From a checkpoint of a small image classifier.
Training: soap at rate 0.0048, 11700 steps, batches of 256, held-out accuracy 100%.
Data: trained on microscope photos of single blood and bone marrow cells, 194171 training examples, 15.4 epochs.
Rows from block 8 of a small image classifier, named by matrix and row number. Each number is 500 + 50 x the weight over its row's rms, rounded and kept within 0 to 999. All counts start at 0. Numbers have three digits each.
After each channel's rows are labels from the 100 images, of 14848, where the channel reaches its highest value: "strongest on" is what is common among them. Only what is clearly more common there than usual is listed. The data: microscope photos of single blood and bone marrow cells.
# conv: 3x3 conv (model.blocks.8.conv.weight, 192x192x3x3, each kernel summed), inputs 96-191

conv.68:452573487492528441469550518519539496506390546537528452413499520460526584562582528495468508513457511489443554573468564549545508573422515551450540487446537431448515497548401488537427425482457458502454499393480464499545536455518595523590559532417553494464516526556534483544491544462476466515
strongest on: smear: peripheral blood; cell type: segmented neutrophil

conv.40:500474536423506491570430546584617524526540528533460530380523538549516474548522504425508489501513511482477542533555521547509522579528547571519557546427519491558507555511509498618610498521473466524512464444443513579489607498597499463456449462493478525467480531469471450491444533508445452503
strongest on: smear: peripheral blood; cell type: segmented neutrophil

conv.49:445475543461476449496489538478475410491488584499485485482566456476523487482433487455509509508522451426460454451445460401440413441449394444477446467444478414457524571479499481434452431436442489530498517479487416426459469508447536523481514389568506522443482524487447417547522447489433502518
strongest on: cell type: lymphocyte

conv.78:544588467466528608466494459612587440562484559489482560514428485500510524544470499556461450468520587465560410467590513466434518489602507513502515616498524511448487543548530573585606560472578544465448504557506489561485514428564517493488495455531498452516494529474500513525540420459566441498
strongest on: smear: peripheral blood; cell type: segmented neutrophil

conv.6:628475514564518532479477436546519499462505479458422483569441484476520397520582483622476467474434518513578405464484504494538661557474527582571517500584533499529500466536521493513488485567481544512445458588492529553467528471533513485497434544445470447614435498457508546490444521493493478443
strongest on: smear: peripheral blood; cell type: segmented neutrophil

conv.2:551508583480586495515551577579591403548518547538576505471513494521486482625550464467456564502483529471554498475559504441439548532549444570502573562493527479541525544581500588584593518531516492601468563537468473612486478486679554523583530526526493542484538530511537530580505501535481496477
strongest on: smear: peripheral blood; cell type: segmented neutrophil

conv.35:497510520486433577442481415507529521442494471473432543541446532423403434526483443601492454455448567577579469487526430508522510501553544542502508533506444513433411508438525551522539534484575535440468405630460540536397525489521470446478382489483442422533429452437479535505510478425599463435
strongest on: smear: peripheral blood; cell type: segmented neutrophil

conv.98:528531518528554566561518506526511482534553540506581614525434516463553516566497584535574527587474555503481399442580518477454478468623530464588520590487489559520548464574494555520574597473541455481480472501561553593509451510513532502505522530490500546478481494566508600500451460502576560549
strongest on: smear: peripheral blood; cell type: segmented neutrophil

conv.142:522588528493490533388445544449430554496479454544490505495481548536431455478562436522427472465588545586491543603494406599606459545506598550488498544443515557501492550448569513481480534490568514464504459528550597484488594549502423463428492510563481545534432566497497487544564522447617448455
strongest on: smear: peripheral blood

conv.72:413440451453482581502492453505536542487388524472502561421439483478493486577434490458482426475432537566456527545515475540531449515554532521425543537458533545408434414515472527510540559425535394414450441462471532487462503452502517439558471510442435425425515499513485402433456519440536442457
strongest on: smear: peripheral blood; cell type: segmented neutrophil

conv.0:487484405501548559437444393477467531406422382480437511511427413499438506505502489533387410432482581617519530562523497558578424506502598527462513504444559562453484488480469488490465558479554517432424444454499559434479545423426456488527442580437437481544451464482456512528516535496602473353
strongest on: smear: peripheral blood; cell type: platelet

conv.115:564557548560507477510523478583582476547464570501499490518483381455536548494505524521457488513381511447564505541532525522446514543473447590513544502509554479479453398536418578559611499489514497475442537559514467527488579479547589499462583458562529467482570608414496545454396455476452503499
strongest on: smear: peripheral blood; cell type: segmented neutrophil

conv.37:486439498478560444481531566451425546448453542557541509512511537476592517571462558466584537514505453571468496485472549519579507506482555523481542449489446564535531582518467414442390447494450493542526544476530583526546499596462544539588526585516461580445451468512564442531561574577531562440
strongest on: smear: peripheral blood

conv.28:473500604504503463550478506601600497497551545522522484510499479437535557520528514490541573550422498447550470499512488513473503593477494567502548492498571433523577434553440559640528470502495496530537582482529475480504601507550508572523530494480537533503523538535505551540427489473475485596
strongest on: smear: peripheral blood; cell type: segmented neutrophil

conv.56:515494561505511533597573501528569447537521505498535606510523495464531445666533511508537540545495534448486538428599514464411567503547491558481576578491469508519472602585509591608555569538545539540490570489573449593492481505569539517552502453515570503465499558535487488546491494512488495538
strongest on: smear: peripheral blood; cell type: segmented neutrophil

conv.82:505578506488501547544571504572561471570481600476510567425495571454510530636492509562548505512533562479520502465566489498462542459542515478475564590552523505490544516564504514547541547560518420495479476558534531615572472478629585458586475487503538517498537552577535471460559485486533534494
strongest on: smear: peripheral blood; cell type: segmented neutrophil

conv.70:478549619521431582447490543478510472601517559532501591492555535588499549559492501541513572524590581571512424497561453510487481435579522521459497536503463591509542535514564598481562590520571501560497479511500519453469415571476524542583515472491491479489458541483511456501539469459583493526
strongest on: smear: peripheral blood; cell type: segmented neutrophil

conv.63:511565521529475620524551532537511471575454512532495613514454580468570495588442499540491505446447552549523418431591531507483412451619572476438511560528468601471424443551525510515570617534579497526422587528551592575476454499551561510572523457524528512466563568444493486469474459511569559483
strongest on: smear: peripheral blood; cell type: segmented neutrophil

conv.50:455503529439510436506503444541512551444415514419522471463479426418449498558584457469423516501405511507469582591448453564574475598423562628456531420470528494508541488531440454509440463469478455497454461443458476443479574426505472547549478538432502484491475519490436488487456527482478466456
strongest on: smear: peripheral blood; cell type: segmented neutrophil

conv.187:528585554513471533552508594464443522590562499540513565469500523562530514535508517540546560511509475579552408415553506458496514448526539447498473514572455599499451488561526513479502556559545499543488528528572582483481427526440600555540575581518560523521509570486571512464516470501586558454
strongest on: smear: peripheral blood; cell type: segmented neutrophil

conv.77:536463481515498537411428477567565500424520416433520470476452454531439448499537422547531475517436491484556522540494366578530536556550546565539548522454558428536523497467485517560577475514475501408456413523461429541408591489534431513485450504511408458481424472499455531475540513456460447463
strongest on: smear: peripheral blood; cell type: segmented neutrophil

conv.60:443486517456520450449465493442441477469473469496497465420524420500429487453438510455420473465547436476437437463446496486487403448465448463405433465451493441464475546457532454444455445495401517542437489437465474492518481516435467488453439478519477509424463491471429393580473443469457534454
strongest on: cell type: lymphocyte

conv.117:496461449577517532494517539540540404500540439515476521487522546499470448514541439565510490495526512409536480400499498425414528418506434429510425533545392403472474509507439413549514467521457501481549513580512417596517468513538495515444497417523467532448479434560544517547520432531433649497
strongest on: smear: peripheral blood; cell type: segmented neutrophil

conv.39:505511556516524481530502523433431624500554520488498495527506499463497484465526511496528556516527537590530475627461527612606509551432575583573525477543577572545508528478536472441454526534566467489487467518514593449548554506484445480563502601454477519557494474488527521540493540516566507482
strongest on: smear: peripheral blood

conv.95:440512582521516568530527535536526455585501541543507620486506620535496506634477489512556522511565521529491536462577469455486510436573579436496535540536574604507525581526569499518514618555607452532491526462539550520462495503517604537553492475500491565523531505544508521523527420506583480533
strongest on: smear: peripheral blood; cell type: segmented neutrophil

conv.126:413488469411508463516431499485467611480451462492506466426451472500486488472529478420507452463441491539476564574462471595600437583482526576473542483466543504501530568483494495509480495432499423460537478435427568453485595499470523444511465632502476451551448520510486473422486595444571419455
strongest on: smear: peripheral blood

conv.106:517377466524519447443481514591587461469523461536505483540479512531471429543499441514480493478432474409527566506500437485405498575470490560533518511501489416529509448538426430591475466500445574490510473519503438565480585522559433464468496485511433548477438404505498499531483482496393475493
strongest on: smear: peripheral blood; cell type: segmented neutrophil

conv.166:493565577479506631490465553524492496577540504496500583509520511504541480510460528529507543556628535587552402514579479495494467444629534432530454566530475620461506539455627556510599603496579555549497474544485584506461449555478469528479545478497462511477438486485477466523500466469588492549
strongest on: smear: peripheral blood; cell type: segmented neutrophil

conv.89:506419498472477430514499484488517553445514499448530454544507455467534476508551527554510478478468473538532565550444462605594520582445551625476573449512545447544510442480467438528428464554480469444483505531429540464419575421529516467505494578490446539484529497543512476546482564491496467458
strongest on: smear: peripheral blood

conv.44:537520523541529551568567468585584401505530446498515574562517488512501528559508471546507521538462616488526514508594469486476580493576468546576492588508486507541538498514518576583613567511594560557537473531492441533549500515519486536549474482506551489541473582570553594499514429504525481549
strongest on: smear: peripheral blood; cell type: segmented neutrophil