config.yaml
arch: "vgg"
model: "image classifier"
dataset: "microscope photos of single blood and bone marrow cells"
train_examples: 194171
image_size: 64
crop_scale_min: 0.5
horizontal_flip: true
translate: 0.06
rotation_deg: 5
color_jitter: 0.2
targets: ["smear"]
num_classes: 2
norm: "batchnorm"
activation: "relu"
depths: [2, 3, 4, 2]
kernel_size: 3
stem: "deep"
widths: [48, 96, 192, 384]
downsampling: "max"
loss: "cross_entropy"
head_dropout: 0.1
init: "trunc_normal_002"
optimizer: "soap"
beta2: 0.95
lr: 0.0048
beta1: 0.95
shampoo_beta: 0.95
eps: 1e-08
precondition_frequency: 20
max_precond_dim: 1536
merge_dims: false
one_sided: true
adamw_lr_other_params: 0.0012
grad_clip: 5.0
ema_decay: 0.999
steps: 11700
batch_size: 256
epochs: 15.4
lr_schedule: "cosine"
final_lr_fraction: 0.01
warmup_steps: 350
weight_decay: 0.2
adamw_weight_decay_other_params: 0.05
Rows from block 2, named by matrix and row number. Each number is 500 + 50 x the weight over its row's rms, rounded and kept within 0 to 999. All counts start at 0. Numbers have three digits each. After the name is the row's rms in percent of the matrix's.
# conv: 3x3 conv (model.blocks.2.conv.weight, 96x48x3x3), inputs 42-47, a 3x3 kernel for each
conv.14 100:429474469463495525568410547479473535537563506463543586450396439528553480437400477459397456500448484509529549477419442537438469533543491539476511469555435527555438
conv.15 095:503491515435512547515472529484477396496454485510517501443549565475592479435484524498531519490507540509519496440463566587393509569429557433465436481397525546525450
conv.16 105:462490479474494486506500585490484524476495567570468532465513515506483526472434486466485485488562562463532556453488523448457360545515594431392408485413464476545550
conv.17 091:429516461450569490533492507514439393531489493475510532505509592505553492451582438537551496478469529610432503427461484564501549515545513441503488465433538504460475
conv.18 105:457497462506551522549575554489473467525475493534567549467465454506475479517480525513387504547527412449610506518487465514474525520393507520480524497482512544570472
conv.19 101:458603470487454439440524511521390531440524500399473514564587489544457441429561569533463520482553480544518476435408536485461458528516579536513456492459485531445468
conv.20 102:428551497495489559540534388509506468520492519506510525494542494588490515472431419564517495513414515555482494502517444586550413484489450451529492477497460505490547
conv.21 098:580629539473529479489489473519444499544485502453492440487595540558417502425584506566491461468460507637487549546514511516510477531471480478455526479506488504507554
conv.22 105:422540444449507475495490506461472564400536717519555410427452507494415484489506507473471521475551514536502467497410473433500521481593503585482468414407550493536539
conv.23 104:516463433484456468560508546494550471514609561501476513479468456445484478473551445519510414562498490511410560447457531499446526598508554504535521419538486519575491
conv.24 099:624481566588491515474530516484570481490488586554445408428527475526493429522491527533453522515536495539433476533450461510514417621571566541546510522487497524458493
conv.25 092:564514539475564502452452508510515465454448505476456453450493565486605527468497625544562534543438476518474617544461555520441469518482533466453396445422588468483454
conv.26 093:435460515476454505453547517493446502508514441465476523529475507463474437566516511470474532534487514515479448472473475498534516443542563496464455492470534450482468
conv.27 098:545522497479508462517466523514453439505452470380496508506509464590494514490545546502423460502506463558576482495474507453485525512480490474624450519506517477479498
conv.28 101:564565577463588460484447497542458502520421496471460548512590495587400459477566535547424524422466479539573488560499536511492411503493508481492515552471530479520492
conv.29 099:497489539459477391515591556525486443476466505596525513482498593520486511484567485510514588482429488539539443511543399581593518390475474483545424463506493572477560
conv.30 098:529597512462468502516474481545397417509544445397526465515576532636442475402556501525486489466499469599524522491470567523503493461466481430475538513512516537476470
conv.31 103:441449474493509482439451556486543554348528550562522461434497519508410533483511524453533458466512466508537473422453418484480487550456517576488525441429485427496567
conv.32 109:374517523394549467489504563436487560447428563560530541517492533466383432464578492460475449537455473605483491498448467500483506478556506510532465504416518479574494
conv.33 102:417474493438540447445472584480526569401463607576527476437504533536393495435573492421524501472527498499515471457454466423471513516524466571501487403446519484527531
conv.34 102:497459537506544429532536553548485474522463490573513474492497588560508467509517507418497574557418495475607479478596500535570601412402407483522497488553481541479551
conv.35 099:467483437520494477448476549490553610361592617561486449459491485419430469541520509559459464490461495515516443478466462468458483523442548544500515434488461448482596
conv.36 103:486516582451483421500611482529443490486472509594521543477522596463519491540566434513496540448447518599479486543519381589566475428484531450543473511510440491478550
conv.37 093:490505491434569445475500560539500441476472477444498463539462581532579414441514544572525545499448522460559502482464517448506516570383625404484468485477520488432518
conv.38 097:498591567460576464506463504564472467541442478401458536499600509596415475439552572565440512461447498525580551613498499477485485496489472422517462519478540474501507
conv.39 106:411493527471484536489555517490367521556494589521560557535399484509457503437501435454496529541490450552526427457527456509502432424569529577447478514459488580576439
conv.40 096:479500436483479503489481452420496427490550445410498551484463512553492466504568490474493472535502587553445475395500515470509528529561518498433462502529487465425496
conv.41 110:404522455425495513546526489465422526425553660548540514502427530491424459432539431482485564453495467555520443473453509458537526430523467562506442505402502437604487
conv.42 108:477514558425515429426427569486467558391440583592544539404526496556444459485557498480475501493461507529491452455507481462456539474475496602557446454490459430509517
conv.43 098:579637491485576476514468505544475480547491511448442453491652479588396513436560500604467467427486535580517498558506519484556482475498458413487561516457528527492526
conv.44 102:649594524530549480461469474528496514513526498490461401437579483606422445438592512534464522418531452622541444542457457525501516553522453463527535545476441511522541
conv.45 098:543538473508453519558489436533523513448553499516505616458475452517496505513434450451530420556452554578410514465490448522437474502455488502515454474593461507495447
conv.46 097:590628585521523473402548497526497514504536446541479487502576498487516521544529447563532466553473483629545457501560496537624553452475377495490509534465438477461580
conv.47 108:451495474447463481540456566480472551496403502495610597524484495516470427407553518468407476548535491498504429527491449536438475523481526554523506522390527508531428
conv.48 107:542523578516507565547551440482507479474526556544493500499487447515555541520384479556510505511493462660380564511478492623537404550567547543487462443467483593496491
conv.49 104:487438480526550485520517491546517438560454480518549484543532566516545392494539473492443567547480439400552563470619542413529467513423485544506547442508485515489539
conv.50 098:540482604510500539558553426490519494548503567566506467479524506487524518485494431517541525460424543678377518470427469591624382504531539521508391464504508550485499
conv.51 097:586638587456570464483491479491515499500501499580544442455555499513541496501527499499593446626446540592460510569574430568590605427459403470524492576465421455482567
conv.52 106:486542475438475484470514528478536507513448436445574553524432421510515456378501466490421501501494481478542469545459443536474515476491515502535459472496533492567427
conv.53 092:499500496489504417496524510500480459525461452512527494549411592514542463517521458408503533528483505593517474461473459511625494423539516436465462496491520511482525
conv.54 101:647657514414537484479494448514468501580506474444482408520575511610414531445542498553566356487446514639544531559569509504497437540472470474450484513486559474499455
conv.55 097:612635564482536481508468456548462533538430494433480458491630445609418532421553542593481441431459532633546468536550477554512498496467462373486532543471540495514513
conv.56 099:503538415497473521493500452435501503483471489425524511489516494464482493498575495373608470540448528521467491366448512514526484530535575528465448502531436406484494
conv.57 099:584533592554560543437506532532494495625506504490446475477557477534490425530539487567542385520506556630417527540549472599459418664459535469546507497478533482497447