config = dict(
    arch='vgg',
    model='image classifier',
    dataset='microscope photos of single blood and bone marrow cells',
    train_examples=194171,
    image_size=64,
    crop_scale_min=0.5,
    horizontal_flip=True,
    translate=0.06,
    rotation_deg=5,
    color_jitter=0.2,
    targets=['smear'],
    num_classes=2,
    norm='batchnorm',
    activation='relu',
    depths=[2, 3, 4, 2],
    kernel_size=3,
    stem='deep',
    widths=[48, 96, 192, 384],
    downsampling='max',
    loss='cross_entropy',
    head_dropout=0.1,
    init='trunc_normal_002',
    optimizer='soap',
    beta2=0.95,
    lr=0.0048,
    beta1=0.95,
    shampoo_beta=0.95,
    eps=1e-08,
    precondition_frequency=20,
    max_precond_dim=1536,
    merge_dims=False,
    one_sided=True,
    adamw_lr_other_params=0.0012,
    grad_clip=5.0,
    ema_decay=0.999,
    steps=11700,
    batch_size=256,
    epochs=15.4,
    lr_schedule='cosine',
    final_lr_fraction=0.01,
    warmup_steps=350,
    weight_decay=0.2,
    adamw_weight_decay_other_params=0.05,
)
Rows from block 8 of a small image classifier, named by matrix and row number. Each number is 128 + 24 x the weight over its row's rms, rounded and kept within 0 to 255. All counts start at 0. Numbers have three digits each.
Before each channel's rows are labels from the 100 images, of 14848, where the channel reaches its highest value: "colour at peak" is the nearest of a few named colours to the mean colour under the peak. Only what is clearly more common there than usual is listed. The data: microscope photos of single blood and bone marrow cells. In brackets: how many of the 100.
# conv: 3x3 conv (model.blocks.8.conv.weight, 192x192x3x3, each kernel summed), inputs 96-191

colour at peak: purple (73)
conv.123:123143152128112196121139139104125125151134115140147149116159129152143156122110155176129134128193161173141113133161125127138121103169151114140129147139131175116128160129205175109153165138192158139117129136119156102129093149091141143152122113140132143151150148113135111127164125121184136170

colour at peak: pink (80)
conv.107:098104104097118101104088129140140144114117102112114092121158138123093090091113109140122107122133108155111179157104089168168115152091173159117172102108139130127120127118133107137130107110109083117149091134106123111097188124135104123132069123142116126122100112125100105149141170108119127129

colour at peak: purple (60); blue (29)
conv.150:151100121151138138201197161125127143124133180165106115166115149166196121116136147118146106122140128133138109107125209098114130100134121109117094142143096123142107138166107099106133132106129154132155178137168126101179108140141173114116191130142151156122194122105151144131148112149134173149

colour at peak: pink (67)
conv.81:112130118128135090133119120130141163116121118117137110111099118085110123149183144110117136121088105131137179169096132151179143171095168186131186089104156106119126135129119129145105094153109107132135145125123136118156198106125112130160114129099135135109109108135121118133096181133126140101

colour at peak: purple (48); blue (26)
conv.188:075156153081114105096113170116132107168129078127177135093169127132089133151096199092150154126161124115089117097136114100115112114124114107120133109126119126107155100102147156122111121128121092167128107101138115132126112160128105169131097114129197146112092159168114108139136147102102149128

colour at peak: purple (46); blue (43)
conv.113:133092114136144140134115170130139121107118101172110132106105161163122104103106102108165101153121135144110117127115103114125114113112105111153088141109099137170164115108084132122138139073127082089180113106149130109133113131166119110103151126132104146101079090139180115087145089115118152150

colour at peak: pink (96)
conv.62:098123109109128132108112091138142161112095083099146133108123106115106142145110121114114122108110151158132178154137109179176113150129148172123179128107121131121120129122131140160146127120139115120117079087090141127115164094148103116153091162112129108118101123164124100124117181120147128115

colour at peak: pink (79)
conv.22:115125125094112127096100070118106155103118126092128117118121094095105143100170126115089144121100107139127134169129113154172100164114132145121142099126142133122147100090117144126110112117121100127115102113125132080108150077102114150160077139085105099111117130146089103101120139123128117124

colour at peak: blue (37)
conv.121:103132131111107101117119158085096115131104154108130111110150081142127138096095119107087127096174097124107099098097166112104109087098104091117110103142142112123133166132169130090084103133090123187104150118111108136124095164120152134105115121120118138120151142124114128154118114137118141113

colour at peak: purple (63)
conv.46:137179121182133149122138107106089135150091118141137127180138117111124161112187152189095131102129122132184089118124117132153158119132138119150125129154130139112147160107129146108114140137126164124074136183163148104127131118108109143108131130140146120165137149155138168128148114147165133098

colour at peak: purple (57); blue (33)
conv.118:098121121106109102137145121125127099121088137118112112109119121110130125107108133090125115103108106093099113110104118099095098097112090105089110114117125097078131098118094123111109090107099115141098133088116096093118098099116139160131132120112138115068131125126108071104090090091087124122

colour at peak: blue (47)
conv.169:127103130100115105126129139105132133049161125112100101096138138174129093107111086075164110147150125147125141148126120150137121145117124128123114127140126130186143117092166092128116113113122131125170091129094114113118131133127110111121136145142093148099112097122111072163162115107099113160

colour at peak: pink (64)
conv.45:102125126096138102107143097115133133126121121106150088100134099065133151110097138073138121141081129113086132127102128112125108154114129139190118091101131101140129074125091133119110104060106086108151133095098112099144144103103132130130139114086134109142116110147126170102081128095118132145

colour at peak: blue (42); black (38)
conv.75:131146167112104104116115100127113121115142165117101092126169130099152154113171104114117170168107108112111131126114083122107135120120110134134101109102168110179174091125156128133116112171104123170165145097127097122088120132110164146159141098090102165096145147097094139129107115131101126181

colour at peak: pink (86)
conv.114:092111098118104107111132146097098185110106105124100110117121145121108103127121124114123104121140092171115110159095124171167141173096147161125153091115137128126117116105119101101083106113113131112105122120122169091104169148108116105109135164144107135152133111096099132139136195134130096082

colour at peak: blue (36)
conv.4:157116162127130128079070128137110143105152098077099098122105066141124090133143104161113124120168123130137116139122112141130136160118104156148108117127134110122137165108155103128104083136092165142115104137098119109114153124119097109122069142121071167145095127135094100156135141123115120091

colour at peak: purple (44); blue (39)
conv.186:136127144158125097159139124101084133113119134137133092155104162127141144108078116130148136142110100120137129118090130111126123116103119100110115102107155120126126144130096111092097108124120158137130139138182106116164136148132129143158159113189142127098143120119172109122150130166117192128

colour at peak: pink (77)
conv.120:145126105145120138079078147110112188122110094108133151141144113109099129141127124129115120136103134181133131180137086181172140120130157159115141114140149167136139107091135118118126128125150140121102093131108187092108153093063088129123064170084121102168139122136115137105106171101152114128