python train.py --translate=0.06 --rotation_deg=5 --color_jitter=0.2 --norm="batchnorm" --hidden_act="relu" --loss="cross_entropy" --head_dropout=0.1 --learning_rate=0.0048 --shampoo_beta=0.95 --max_grad_norm=5.0 --epochs=15.4
Rows from block 5, named by matrix and row number. Each number is 128 + 32 x the weight over its row's rms, rounded and kept within 0 to 255. All counts start at 0. Numbers have three digits each. After the name is the row's rms in percent of the matrix's.
# conv: 3x3 conv (model.blocks.5.conv.weight, 192x96x3x3), inputs 0-15, a 3x3 kernel for each
conv.103 092:129109143142124145181128086117138057153138144074104162129098149082145089097156076152118140132093134100172088152126130109145118047085080137134150119114149177085131044093137106176144141123118138140126102104126087179130149120105142160107127128154172150099163174089165172158077183140184164105132066092143126099102104234160106126084099169101162083129141120166149155233197180066117099143137099146124149156075137134113120145151160168134165
conv.104 113:140150140143121103183093128148098111160125136147122140094093118170103148128127163125151152133118096164119138126119152086146137174116153126135097144151086092124114155150065189188118164142042101165144194195135116131133118063158100090139144104198103127132111138139138140099135132122193145099139066121105117138127110094134128143134072142126121121191155176124175103121148153117129127137175118146105109110115127104133159201109131148090088
conv.105 105:108170094142195100108162085135087106154111163149148142124058165120167139116120134100105077122116134137095140083142157093114140176057112144144138097119097092139077129238079147128107109186076131199164111126105084180061116138149106143192096133184112122162122097173120129056159184112102138105174113125115075173176116137119048181126079112178107200085120184114119102114167102098159112139145172122105081107069148137148147138143157121080076
conv.106 111:128120146178075131153072152149098073170096172149101143099105120180110115167097143099142139153111102151126138102095159099127142157127176137129135136150136125109066198106054191178111158125043128119127193153146090130114104064159101126154138114175139129133133100164131110078158118134178136108112056143148095126110140101123126133123090153141092116177174167083162127126107133114147138147195136120110098090089121102131141195129129152096073
conv.107 097:128114146118159130079133119128099110133085132112112146138137089141096125190192121098104134118114115168155173116101119154128141100133159136112121194057190183102146084117127112152098103144122101117122082121164075116143144144116089152129121108095073173163076206084108096160117162116112110108127103111170078127165090157139099090124127160160124115146121126147127131108143111115063083162132081101133202140086134133145166131141102098110156
conv.108 090:132110130128123146172142078098126074143152165084083147118121140097147129129117072129125137129114101143114143132139137115138101040096101126137156110138136158106118063122100097152128160099126138136126110099134093183119145142106129160100124119157175208079154218081142149172079189155165150100111095084125123111123096235199079119089099147096185093121147082173188161175196178038133093112133127172083176151099146117117100150154169168126168
conv.109 098:150098136134136163182120079134129074175126132079126135130114117096143074113141094174114106102094142118146107179109130113115066055102109151111137130072199150129116066099155110184172159113109141127131100114135114154111169134086121151125139143141154171102124181117199113142091160156206159083114059079139096117123086228138149149096099141111165106136164113128191138236200164096091056134156114159099165138064153125123133133162165160136151
conv.110 105:116101138074183147168095137129146107099210113094123134074139115138102166093161135117114118100141091103156142122167144110170142085163125172102124144106086109142112201069124193089141117056149137129132132072154171094115088202128131162080141145094120163122064172090127062163128089080135126123117193110130130129094077147068169145076218070087172110138152110163102145126099146147147110183183148134101160152052083141168123126157092083112116
conv.111 095:175139121115159133186114121116120147157086123175118096103101128102156089105116087185122105115132121102154136180165050096099126085057118087178102182142128102132169069121152189173119087136121078141168088101113146109158138138092141091086119150120076093140139145100185107123162153124176104107123103067144093104125117110112198121090147129188103135151092169141154097209142179192118062117140116143104147160116090122131133124166146185141152
conv.112 095:131100136145127151158123076114118073166136148066103140131109136111133118121141090122117127129114100143124146168127123106146128071076096148129142142103189163100107063122115102172130138114143133119133102126117080193120157119107117144105119142153146197085133207085163126179101200140160138083099079083137126130145048223171120112086118168117194067111150096163183132185199170040096088125143108173086155147077171140116111128149193164116169
conv.113 092:127145089151129147115161103091162073115132169082085146106114166130144105126120094066147113122092129140164116138166094103119147067105095089210102105152147172104130125081089080155128165138095137133127113122103091141175119126114138157097096154166202150133112229128096197105124157140122156125098086097088222066123086177214089125103105120098153146124131113191208172124170157030106083102119134150133133108124155133132117143147152143128159
conv.114 094:121148064157135129120180090098144098132074145095102128080133130153126115152076121070109110121132138127179096072147155097108102158102126110178093083168136144144131134091088129125106168153099080151107141109122071131178146125113106167113112126153185166131136176180073210088179131115112150141088102097074183093120177079160108146125137111119140145134101120188196205103115137074092085096095147132202115094132104137164109149124161129137128
conv.115 097:081139112121193056092124114084112137103117162153166151129168200101134136112143128140135111133195112106116131076114145102134166110112103162132095055150146138163052059114125102174154107153151154094126065160172140132089094143113118139103091173163157104103133096112130147099032125151089127178121149140105094130109096168144098138108116095139124121095212109072095118078130112115214185165134127098119154196068114083105133116133133118136151
conv.116 097:142138094110110174158148101120123100133141111164125103188159159069119148118157079119134106174162119106173126097150101162143141084139070133128132131161128108064170058107167086166118112145148081109134135119159132087118139164105149131101131120097055094085135079170190152070092122122126117142143170091150104118130150065126127157106159116115124125137159109060104119161081128251192138142127144140142102120135112091108105130140159155154141
conv.117 093:112167056168118128129166098079150108119103140105101115075135140160123093164086132073119118110131139130175093051168137112110112173086103119152131076160107121175143148066080124134134159142105088147108150116123074133154122133119106162116113140145203191124125167204090197062172102122134138164066111092081189104091175082139128128130141099121123151124125103170194197119120156062089076128064149163192126098130091126164100147130154131143131
conv.118 094:132097149144141148159126084105118063157152131099105142143092129113143092101133085145113135116099120126163120154127122125121122050096106141141125100113189167100124075105135096168159152118120134136121103106146078176128167129090120144111125150153161159109158185078163130169098193145195134094102073075122121108140078236163118118093113163107163076126148127156188146220221147070090072130166089133112148139082163135118128132167169177117164
conv.119 096:158129120148129128155121129105149075181144105097122136092108147150151087039113101159167075089118142134167117165162106129108080068085132099204113147073160129127157075092131111173169121129093113147139134107106145115157169135095127127096145149129189095145120175075169191091089107184204169108146075061085211051123086175165115179098095155132121123147154118153177119238193138125132088091172083132151126136083139110155119158143151138158147
conv.120 107:090140130073188139139129127123161115085148123111115100088145109121128148110167125121079110055149111101164148128135097128169139105123153187115098146111075120138137198078118172060169095070146123153148127086149153065114100191128137217109155185072103178111033157071107040163154082079111145163143145084132162131096059141087136116078241074096220126113148110156104126138099129093076104142160142179132116180062131117152120084156113114136125
conv.121 105:146156090149136149135127093092143073111155102132125121113147131114157129123098132077108145135147155151138129126113089094125066159161153158137140144172080062165128110096110139086125104078176088123136115132147085135109107136145115129092132161120130129127224135150106190119164083127108065167072095102126135099067187043088187082160161121099160140125112108173115141108109135124091183133083178185095170089148065152138142155108162144118135
conv.122 099:107117137169124099127112143097120121120126124193114110207132127085113179112122096131126100209153136095168125115095105189145132059120096108118095153146175114076164034144152119101143098136160104098139110150142143092111139163111136127124151123098063065140191110106173115107065144127155102141142138120145127102116132122092166118075137161131138112132162105069119118088131133255179152180112143123152104101117139125113101095142145157159147